Rows from block 8 of a small image classifier, named by matrix and row number. Rows with one number belong to one channel. Each number is 128 + 24 x the weight over its row's rms, rounded and kept within 0 to 255. All counts start at 0. Numbers have three digits each.
After each channel's rows are labels from the 100 images, of 14976, where the channel reaches its highest value: "responds to" is what is common among them; "peak at" is the part of the image that holds the peak. Only what is clearly more common there than usual is listed. The data: retinal OCT scans (Kermany 2017). In brackets: how many of the 100.
# convs0: first 3x3 conv (model.blocks.8.convs.0.weight, 144x144x3x3, each kernel summed), inputs 0-143
# convs1: second 3x3 conv (model.blocks.8.convs.1.weight, 144x144x3x3, transposed, each kernel summed), outputs 0-143

convs0.139:113125101145080113151149112134114138134143096159154143102102080144134106135146105117150121093109102127127111130139102139087133148143130127088102113127129102119144101102066127138112114070107132107112110106068146145102116113128143162094105088109096113127094110095114105129135122113106127121116104142140107134080103113121112113134079161077090105118130071119118130118069105087185111151113125125123091112110121114108102118098143124100137
convs1.139:085133107144111108123124112162147117115140114115151076141126128129136133141122097159152131130118125131119133129115206139146113114121126152091139218137123156132132125136150131140115134128112123132141131133176103136153138166106184179143123132163145104125142183112118133106137076147099125140122096133123152190135126153090143154166139122123127110152128119136119126133135124134044135136132133109102101154128087122130139128129185179116123
responds to: finding: diabetic macular edema (70)
peak at: middle right (32)

convs0.5:112129122129090140099060101132113121092113112057090127120119135105128075121128131142179127125131119147116191100115136161105129105095111116131135132111124097074107118089127114097101118111140159133127125104111131104146150137111124128134115096092107142081087105124112079160106131095152114110107153114159115086080125099097124136130151088133106133119147124117098142164127117120133076159108133126089085128141138114111143116102100135127145
convs1.5:110134141131155084125153110137104125133105114115055135132135125126127132101117092128185129137128119120100121125116173144096131150102140129147116104135140084141156126075148130126094122116120127136104125129153118121079131079068102067137146109099169198104117106113076163104132093165148137127151110161137109080150112152122139151106133119107114109110128145158148126131144128135085139156118131117108174161133090127138105140151132122116113
responds to: finding: drusen (84)
peak at: top centre (38)

convs0.41:128098105143171105136088166136135125086162134171122105109136150182107112144144115164136079107110108104079138141159104121136107128135113128108119102136106086128144098115064148111142113105140132111146091160074109135087088119090106127122085103121118108127130093132113127112167122147128118097132117123138120163141095107124116136135120114094151122145157177140128154115101143150143123106128116128106084168120092103115100086120108148083110
convs1.41:085141144142124082141151100150141121127109141140144100172132120144130134152123113139150127088165139153182085113157149134137097123192143172127115169149092145139077130126164136147094129111147108128130135133193094146126169163149150161126141129127164130089122149117114120105116110116095140183111126111140141161124156131118137169152132121104131106115118148134112120120127118141120144149136080101106096114147099080110185127171129153120137
responds to: finding: diabetic macular edema (85)
peak at: bottom right (35)

convs0.37:150127124135113122117095114151115108098099119117110085129103117157109103058041107131151077127140118147120141117089159127132126132120137114101110082136135129132127120143089121122119139110084160148117116105094140131096132100137142114107094134152104104111132104081118133148124103153115151126097118112126120131134117099108129110144116076144131110123120088100055144149072104121166078084117136112090097150145121117126104122138123094121116
convs1.37:166117123124091115123138101119101120134129141160105119129135108149119126113133103145177140110087113126137109117112138140138115090153104189107164105131168154129098095135166142115151173088131115112101141124163103093132193143098155136131134066157127112162132100156104129092113129090139130204121150137148120129131128131095126148126116117112110166165161141093144133114148125139072123132167102082143116122129133143125117105165134092120129
responds to: finding: diabetic macular edema (49)
peak at: middle left (31)

convs0.128:113131106121127129173151086139131133101121088101107115104137119143130140135119127119167125099110116105154157121164114164155075099103163130075140059128103102094112118124122161109099097124166104113102132166085096119105119111084150120115117078129145174080125106098105138140150124124100146105129126118101137149117098101126119117134133108079131112096142116097100142118139148113146088146129129093109106101150092099115121153144112132084152
convs1.128:136133147129128045166107169092112122119123131134148110136122117147113122093087097143150132138130120127116098144162172145132159103112126119087137183133128132128099114148147115102122149138127102131143130123179134127101192147107124104135144137139170149103134186123122151095129134117187156128151107130135114147111164118100149168117161127135137133117140136104100124148153116123066114126115125115096139100137109094119106126182189161115122
responds to: finding: diabetic macular edema (94)
peak at: top left (41)

convs0.118:093107138098100098126101137140123136147122082078120141097125088143093136166122144122117156068122138101107159141115066135130158102146120117095144071084125151111110072072074130127105120103091086117088142148121161140154096118162152145118145147102103123126119092104126129103125117116103138115119082119095096116111090122144089133119137154111146090114126109120121132150129144134144137094112124141150125138132142150146127129132128143121077
convs1.118:078136123135169124085202080118162113134111110123114124133125129133125111155109114144120136126092142122121118098126124143130071158157126144111141159132107106122133141122147117099107030156150123161135155123190121136101085130143152098149166114104059095111096146140104108111140130090127123126109131117116135136146142140099136138136122098126139127124134093101140127127159109124098152108121144077118143102140149118122083132114147091110120
responds to: finding: diabetic macular edema (65)
peak at: centre (33)

convs0.129:119139089099116121158112134117107094135124140100104132103129100153101134097138122136106109115120106148130141140111078135115140070095118086082109072110123148082077126078135180075098100161128113132086117169119137081122112097112130121106132100105150121111123126117101157139136114092141113088114125106114143148101088120153121114113167140087107059123155139094129138130140101118138127120123126152125093153136107110106139134127092116111125
convs1.129:084158153151136062110126106170095127124120114091117071148130153126123119122111130162162130136132121114152119113133193122127083148125137139126101106130083103153153117145094131149073126137125102136127141115164100111128135110110137114119161095111100131094114157123117148096149120165126196134094105132106149099123150148099133157127122127128155074131136159128124127124109119156100124102117082096109173106143073121122159123127139148101116
responds to: finding: diabetic macular edema (77)
peak at: middle left (38); top left (32)

convs0.61:094131120135128116130167101098144139081110107107130133100109100141150118115131139111147092131097111120115162183175098177122097154109128118087131087141081108129141110132067125097098141095121151114103097093110158134119133140158100153097133114119092101136130104110128125188130154109086150146102109135098133127125111136104133118111122132109078132163130089105118141146119134139160089119085136121110066119132141115109079121120122093128121
convs1.61:084117120124166057138141103147119102135112162104111125092109131126144139125138085154198140098092110116079102122141164150138143112118130124127130133151135112111111144158161138106117108139121136156127123132161117153088152136090149132117117107131160117169147194140072140065133105116151141159149163126133139140146097160132148145132122160112117142161112137139162127127168115160086157134134115114135171125138099116093104155165132129123121
responds to: finding: drusen (61); finding: diabetic macular edema (34)
peak at: middle right (46)

convs0.59:147157141118135131109115112153136127118121155099113109100116136098144125053070082083101111125151139160115148104126188147142129145122145112125158083133159112131122150163120153149125133150139114115158147133096142129113157149134117097133111133131127166113140223133136152106112116105120117131108119154140127092104076124140113147126136096102157141114120120101085129174104094163138107100145154132117106097124121149126117141169141097168102
convs1.59:150109119093092110135135106083103130125120155140099126106151070159118125113121097132153136104107123118145124110122164146154134087138099171130155133132171130125102108133139140124200138114134129129096118127156139089141191126113116154149145082147126128180155140159101128106126090088133141171114163139133123128152116148104122134128112127105129163181155119070124136110153127125089124140163107069142124142121120148126131113158153078106131
responds to: finding: choroidal neovascularization (94)
peak at: middle left (42); centre (28)

convs0.16:105129117154150111111090139113127110153078097123099086101130109145096072103099144119124096155111099090089157145146099158144119144087123127109136097125099119132142116123122161058143154127139115139127096112091187087109136095132095121131092147129116136126101111108153109135151151105084134167134096097117141123101103114113091162096153108118120122113104126147076150128121096165123103112102145122104100122129124107107094091134122117147112
convs1.16:130150119117124113126166114123121124130114129141143111142117150150134136151122126100136127116132111110111069100122152152136186067139136144120133176141139118125098143165156136129159129138121131112137122131236150089093154156126112160122130107154095063129142158135150106119116107089170125147145131132146144123167111195153125098136123130085106169115120100073134124127146093144131143149130115102117084113141121118121121135145146132129103
responds to: finding: diabetic macular edema (53)
peak at: top centre (38)

convs0.11:098102147072131120109120157125122095112125116097088096114130113131115115128127178100136126160116126122116097140114121137104096084123073118113108134125080136080084136107147111092094118136102143120126121137164135079100118113153114098119137131084154125149132065125128135146134139119116112095072083140102120123119118106156152126119147135142082094156092104112116110121202163119115126088116136124143129137118117113089124101141080137130133
convs1.11:146128154128191108146141123140072140120120141114081150150134110125131123094098121100149136099113136114126149142118129142110136160085137145184126125120143081154178113089141120114122127153133144155119139110152130130101137069105076122120149132110174154104124113107091182098117138168148140136120152136116148019140152126110110110119150140138140119116139165136109133135162144127123095107115142115115160129136122159140091112143118139119145
responds to: finding: choroidal neovascularization (100)
peak at: bottom centre (47)

convs0.70:126100074132085099092113104113100146094110088167094102077085127120127120140113121106176116095119129120116155132097093124124098131122128094129124108134091108112132135093112114125099110106129157143113105131104104123105130119134116143079148108099120121122092066108104085147107140103091123106097140101127118097143078121136119106131139101118117124085098096107098120129135097081164133148122140088129086135145132110120140137139070102105131
convs1.70:160149147134130070138135102134102128087129127149129131168117116140122127132120122151188127130101125119118110142130138132166122150107147105155136138131142090124152118116157123098099108118109122127134126132153102127120132122075144126147155129089159222127108132126064172099128083167128175136136109148148158096107140108055128154111129166131143125127151141155137126136137147120100127116134104130121165158136094114126136118197162132106120
responds to: finding: drusen (86)
peak at: centre (32); top centre (26)

convs0.17:129158125117117117158155114092135094085105138178163147126123116133132122121109114172131093138078135126123158168177143129160124128134094119140130084089106163107126154112161132111135143161168129125157081126097129158159107103130158132128113095119139113098094125115134155118119140136122127099098088135151135135078177125166098144085125149119097118113134155120112124134132111152165057116112093109077095141132148122128108121120155091140125
convs1.17:128141121115128112162108084114106109127112119123122071168130094130123136176113118160121134126124117132113157105125081129129121086113142124129119117132140081105093127145138130130140165144132111114127133124232118122140178201091124159148106076183153164142121121124097128136125097124089088140120123128143147082141104127106134156136133100106131144162129127102131123127139108126115126131131142127123108131125089099137150127145182181118116
responds to: finding: diabetic macular edema (89)
peak at: top right (44); middle right (34)

convs0.122:087077115104117122125084111105101149128134115075095094121096141101156150102065144118157113117096137135124101111128130124099114132094118130112117090147090116084095078102153124134116110105119105119137110129105126128078098087142093096122115127119166155102133078110127122139086137122114123138070127099147109115125130108137132117108163095144118107089104112099065120120187130104133139107107128142112112127124146110115137100145142111137109
convs1.122:125148160155155073112159104149124118103115110124122085158114101128125120111120141180187127131094128129104128147119188125136103153155142121144134166133112092132146130105132134127093102139113133128139133125143098139089114086091159095135136153100128199105127116112064153072124100183142152100134106129136163108108149139076137163136137111157134108108130159153121131129151140127095131119113098120109156142140094139129099126163153121117131
responds to: finding: drusen (85)
peak at: middle left (33); centre (28)

convs0.44:089132112106143118119139152097163154115135113124164143108125111105111138099130157128056178123144126106123191119137121138126130148140093085110141111140093126090108140061126108142096165115143123142126165133164139112128134151081120144144136136123100173143105136122124152077110145061114126132135095100124130156085101133153124146121105139074147130135152135135139129152121102147144155098129143156173128145144135124102167143106085099138124
convs1.44:111108125084106120140115150124107119119111142152106129115151131148136153125116115124151168121138139102146107119141112150166150094100111147111133145154142153096107116185128145075167102104119130137101096086117107070150145115124091135140147090162143152187164142137136114090146139108114148159124161098125099111137119123119144189124127155079121168148154084067135124114128128136110112125135135116122110130109146134119058133114084129103102
responds to: finding: choroidal neovascularization (100)
peak at: middle right (44); centre (30)

convs0.108:114142143092079127117124131131112150114092094097114108124115094143139113078103126133163117112108095101147153126142078137101134131122154109090089108142118093115092100129089121132094146101154138162106130110140124143117120137115104122143111147077110133128122079072125095163116116093148111118100084113137080085071144104125137113114133123124089076126165085110115128135139117103121110107072103127106081133121129139111113108140130121101140
convs1.108:078135111152140110124165067139108121112125092126124064124127101141132131101120117166211116147104119124095098111162203124117079131148130137119113101135115168133145131110114128118122079145099121158128137122159107128088097104121144143140127098101126141100119162118094135094132102183145106077129119117115125103119099125120149180118133139125123097093137135130111122130125119135087140124122097097111136118145096123134115131125178128101125
responds to: finding: drusen (84)
peak at: middle right (61)