Rows from block 7 of a small image classifier, named by matrix and row number. Rows with one number belong to one channel. Each number is 500 + 25 x the weight over its row's rms, rounded and kept within 0 to 999. All counts start at 0. Numbers have three digits each.
After each channel's rows are labels from the 100 images, of 14976, where the channel reaches its highest value: "peak at" is the part of the image that holds the peak. Only what is clearly more common there than usual is listed. The data: retinal OCT scans (Kermany 2017).
# convs0: first 3x3 conv (model.blocks.7.convs.0.weight, 144x144x3x3, each kernel summed), inputs 0-47
# convs1: second 3x3 conv (model.blocks.7.convs.1.weight, 144x144x3x3, transposed, each kernel summed), outputs 0-47

convs0.87:475506511487526458439473512512487505520499450450506435488496496513497483544511477488497489454455505501492520518530456494467497461512508505468480
convs1.87:490508518554540516516516483473527519510499517502520486489512459490490514519489478498488493486484527505446526536522514513501549465472467447530468
peak at: middle right

convs0.99:477488495473510490484485466540450511553500488485506490485485458497514543504474486527475501497465523485454507495540494488475506494488527457493495
convs1.99:521506504524507524514482522490491511498498532510518554478496497545504463518501512500531521515490500499462480507511553503544558520511440472509546
peak at: top left; middle left

convs0.129:476450522448528492486511509532487507521491502491538512487462470492511511541541493528495521487480536469476446521487480486499503454505488501532474
convs1.129:513489501538518472470511499442503511499504540500484539484516475524495481491428465503499534535515478490512502497503514505506497496493484556505503
peak at: top centre; centre

convs0.112:485494497475454520544489490523466480506557478488478538487483482487510495509449527493499469506467475523502522516502546517462517510483510473462492
convs1.112:505490474484535486501501514454499508510498510479510476474472485487505465501471552513517471512509489472524484447529486511490545496493492432468505
peak at: bottom centre; centre

convs0.27:553544501469525536515516499481488505533479513482450493480486511481530524468496480470515513491530482481525513478520472501542523457452510486514525
convs1.27:485500496463539541535512499518428516507471510490503499510478495486515483473509490514484532475506451490479541513516493511541503504504463477545556
peak at: centre

convs0.16:460475499473510491489502501475497494487497487496461465486502484490455480532481512496530502527477483512504456465464513498464498453486468484466467
convs1.16:491505499507518497484519491485481510511519527492550461501483468505496503464502500509494488449477524510513462474516472504508485495554498518502451
peak at: middle left

convs0.40:500488487514513490436496498489506514496466477467483481474463507492487474483524472446487451527464454462466512495541471540494493538433519489467506
convs1.40:523519494467494512518485462437501515487513501499503507499518484566501510484457493506459524484515470482464554509496551506481485530472461506483467
peak at: top centre

convs0.115:501547476486509521469479491500507469474487497424460477459515497462506485446449465452470451500494519505471537511482517555497475508509508486462505
convs1.115:496499495483474533489518460517489494509475491490493508489474427510508516456496548531449477479476485501494506530503538505486513520501555446486474
peak at: middle left

convs0.23:506486463506516494463541479482569481481491513488525483477506514482486499474485505471489476506481478495474485504506501562518496483492545495496547
convs1.23:523516480495493542479515507490505528517503495522472486489501500479497495462458524516432471468481492474504540472498558509484521494516493468493490
peak at: bottom left

convs0.86:488501484480487524489483489513487493519489483500469522477464490515506568536474531503512539477547527507521522469520510510485503483535506505449479
convs1.86:505488499502504459479480509465522513502497523501511544488507502553502510480466514500477483526509516504477465522501474499503519509509502475451457
peak at: top centre

convs0.131:505507512458507521499497511522500486516500486474491507511476481465501493518479527473517551518543529548508480466484532526482528437485479498482491
convs1.131:512483513495576484526505498479513514502487530504494507543533520497518459517498527487550523492504493477512486467510511506553551531472521530549535
peak at: middle right

convs0.84:568518516506545515510502500492491532497491516510493505491494475478478519459509481507491518480519505518505537504519500493580535530472457470512560
convs1.84:493499486475535548504526475490473511490486506483514477492486511502520478469499525524462507502502480493482521503511514505567514546519522471526552
peak at: centre; middle right

convs0.83:469466492493482463448500494489475508489477475508442460486492481495482485519457500516523495514471484510519447444480502498466476485462489483462462
convs1.83:495507499531480503485517482474466526511486506486510494516509468527494530466503481522462479462430518524498469464523461498469484487544489541487461
peak at: middle left; centre

convs0.15:451467482470518467464490518470484484475487468475450431476504462536490451495480511482512527509479458485513478512475477499476483471473473472486484
convs1.15:490499502515514496496511485458464505493520513500538496495475433493505499486478491497495522506504512507488476502514523501529464469538529505516451
peak at: bottom centre

convs0.43:482507481467494501512502511493480510524508498455469494464495465499549516493491488470499542518509537512516521491524512514499518458482495447446516
convs1.43:507496503548525526517511496487500515494486531531500523530523470497512470527480505484447570499543448481470524535525507507514537473502495445507531
peak at: top centre

convs0.122:450508477518479479499543512487473509520518484481511511500509473473510529519484530481500503506520524500528495504573500473487481529505480470457498
convs1.122:483499507471468524476498518502475504491460504531498451515518509480498493439499571485465546482527468493450514473484481502468518513516493505527513
peak at: top centre; centre

convs0.116:496491502527452483470525508537479477506479461503476486509462478532508492501477538481512472480469517446534502482456473477459505503487523503468492
convs1.116:479514512502493521526508473452496498523479527491488488497511477531503509466502549516494498488459501512441508489523487497472536512462530495480482
peak at: top left

convs0.134:495462482501496524500529505480488462457487496486494504516513537516523523448490522503549506540533497478560482481488532518478531477502506509477509
convs1.134:506502476518503513473489507428518515519541506511489554483477467493509451477485543501472544549505488457490494510505544505535559523472484452519516
peak at: middle right; bottom centre

convs0.46:478480478496532492484489497491508517548517519543485516487529476456479532506456576440470524483522509523504489500506472536515508513478466457493533
convs1.46:524523478465479519486498500506490538518516490497513519493485522486503490472472510512451480480498529494475503522508465508474507534511525448488516
peak at: middle right

convs0.139:476506467484485505521515492485477486524523499508477473494471492510541482489491481476536531488533492490509530481480461545496500493472472475484503
convs1.139:528486495512489512470527523475491495495487496507497503476504475510523499506491523488460545480518477490476548548506549500505499490500544455481532
peak at: top centre

convs0.30:584504504505549499508463511492497507523483516519481504490506486477498523465505508496496527504522493513498511493519481497576562469487485460520554
convs1.30:482491501482555523503533479499468510481488505483523478506489511503523472474507515516489506515494473500475518519508513508567496533531543471522561
peak at: top centre; centre

convs0.103:530463499471503493527495491510487465466466490478499498483503497481486498461479494471496514510516510527488486479474486511523542481507512457452545
convs1.103:509473504498510507476506463436489524484463504522481534503496494557503490494477557515474498520519472492492494504516523500506506482509509473494483
peak at: bottom left

convs0.106:496502484459491473508513550500477492515516504503486496477498455479500510509496515479491531522529539515515526508502521510511505451516444467457512
convs1.106:511506497529543504477507463481492523503504503544496513524510482487515435531468516491449557472548455477455534527521509508515554494502495438529521
peak at: top right

convs0.2:484480519453495503489514533519496507523508485501487509489450481495512492540528514521502545499517541540494471502524493494472513457517504499522469
convs1.2:531478509530502480490508485432513514488506540507488536507516497546492456469442490495523520523529460470506497471512491513509517487499503571524496
peak at: top centre

convs0.126:494499486476483479539513510509479489500492485510518467481475458523490441460505515514506506501484499472491521536507463490483528500511443451476445
convs1.126:475504501501454486512492493521504521512505518516490468497493536534509515466501511518451482519481508521483529545485478508441474548519502520460452
peak at: middle right

convs0.62:448479525462458480532500474521507517540486469476485497520488466481470476533510522504492511501485511521512478511489478477462509481486464485470464
convs1.62:523498507503493483521510473432519517500487511523518526507504507469499485498494520500508483470485489487510499512494554510507570481514476537466475
peak at: middle right

convs0.133:484435494534499480470505504459475478509464515450510481488535477540463458525538526503516476518511519533470477523475519521462502502508478509480488
convs1.133:518511496513495494465494490460525533522469468510508536464489491455521482507469505491497487472500493496512510494518555508472502478468519443507500
peak at: bottom left

convs0.81:495526497449495483489511510510500493543494503471508496514493485499493494528488520474480532506540526549507500512498518528482504417472504478475499
convs1.81:510499514493560525559519486480520518498481527516507530539533507480512463491461513484491533473494486496471499482535530515532554513498503508546538
peak at: middle right

convs0.125:514478467488489503469543445501502496495489517427468486471516497511521491454483507456538459483504465448540508484551474531506493448480530503460495
convs1.125:521511502512528564511520511509467516497524464492523479521509513541504519482455561524423514471500486492530539493488542503540510480527515495527543
peak at: top right

convs0.91:505525477490509512480497467513507476488491505427494467473512508470502488447451480425452454505497537495483484493476536519479484503489495493478477
convs1.91:495499491467465522474500463533493487509481481489494511486485413491506509454514544526447481468473490510483488517506535505477506521498555456484470
peak at: middle left; centre

convs0.70:471508514514508452497504519520505517525473495513491488477505450509458468541517503512476531483474497499493501516482472499485509531523489454449459
convs1.70:485507529476510479525503517484528515499466523515499434537516496534498501496487523490507477529471572507471531474455521502521504542462502532474479
peak at: middle right

convs0.64:490510471503514478523481504509492510494487484527490489469497497487462477518511483499480458461480480499467451480481483486488471518489432458456503
convs1.64:547485507560449513535480468469521523497493524503471496512502537508501515523469507521487509487543494502458488538491513496483541466523494492495487
peak at: bottom left

convs0.14:487514472480494453505485523508490499514483494450521478460500457544484459525519501487477490473472475478500528511508436490502502524524484450465504
convs1.14:529516511509525464510481491456507515501526523517510533535524502443497496505512487503494497516512506508469482566509529502532495478500455517473497
peak at: middle left

convs0.90:498458470526472500526555503491500491492494507466490485463502507487512510505489508486515486488525509478515516533507477507500519511504467469436487
convs1.90:500476507519517526483511490484531482508473524501513470551527494455515478475487564483446526517527486482454463472497509493497520512504496456498543
peak at: top right

convs0.135:540516459512513510479485470507544489491475493520499451452462490505486491451477489460520475496500486496509512518503462521560514487500513498484531
convs1.135:508508501535506535465523541474516521507520473491491486524511516510511504506471593514471485515506460493523552469491567491500508505510533478511513
peak at: bottom left

convs0.120:504493484515501457472479481493454511532505515481469462471513439486478528493518512493486496475502518518475509508504458513510494502472489440501526
convs1.120:517510515466508511479478514504489518485510496518492500505484548507503504529464534531534535492513475502489513484523496505508510547485496496562545
peak at: top left; middle left

convs0.95:474463489469507478488477481501492475516487486467523483497452483499500487511494516526445536478482519493484514512503495513466493466510524467489498
convs1.95:516493513554508486480512532474524511500521533485511535478522467564493510490470521498498502525515490501494507470507503504524508526528504505497524
peak at: bottom left

convs0.26:486499487474517483476478514504505536529524516559504502509519480479483539499466549444476527492514507508515515513503484538528513521487475472494527
convs1.26:508521477463489508486491496503493531520511477497516492493477538474507465493473506510449484481488530487475504520500447507477509546527530458484504
peak at: middle right

convs0.109:520466507476519505491464506496517489474472526487506465480475509498518456469501525492484495518503476493457461531483506514489512485490479479479473
convs1.109:472509493512486523517498478483479530509530512486553470497496481550494481431475562530484483503465519489519503498509488504483474487542479464493425
peak at: middle right; centre

convs0.13:468486495501474456479507451520475485514472490463474462477492461452453519498438526494486467486515518508479532492492545478499481503501516439517495
convs1.13:452503477461473542488504480516471512497489498489552452491519465494516505448498523505441504463446483498469520495512496513493527539540542480496506
peak at: middle left

convs0.143:473461516453464479509472496525476496507484502498504499494499470515524510514510470554446504514515496522470483507508507527504507480486545484505483
convs1.143:491490503544510501472508504487514536490538523484478487485511477560488504458473483506495497550522459493534512514501491505484478497462508473458506
peak at: top centre; centre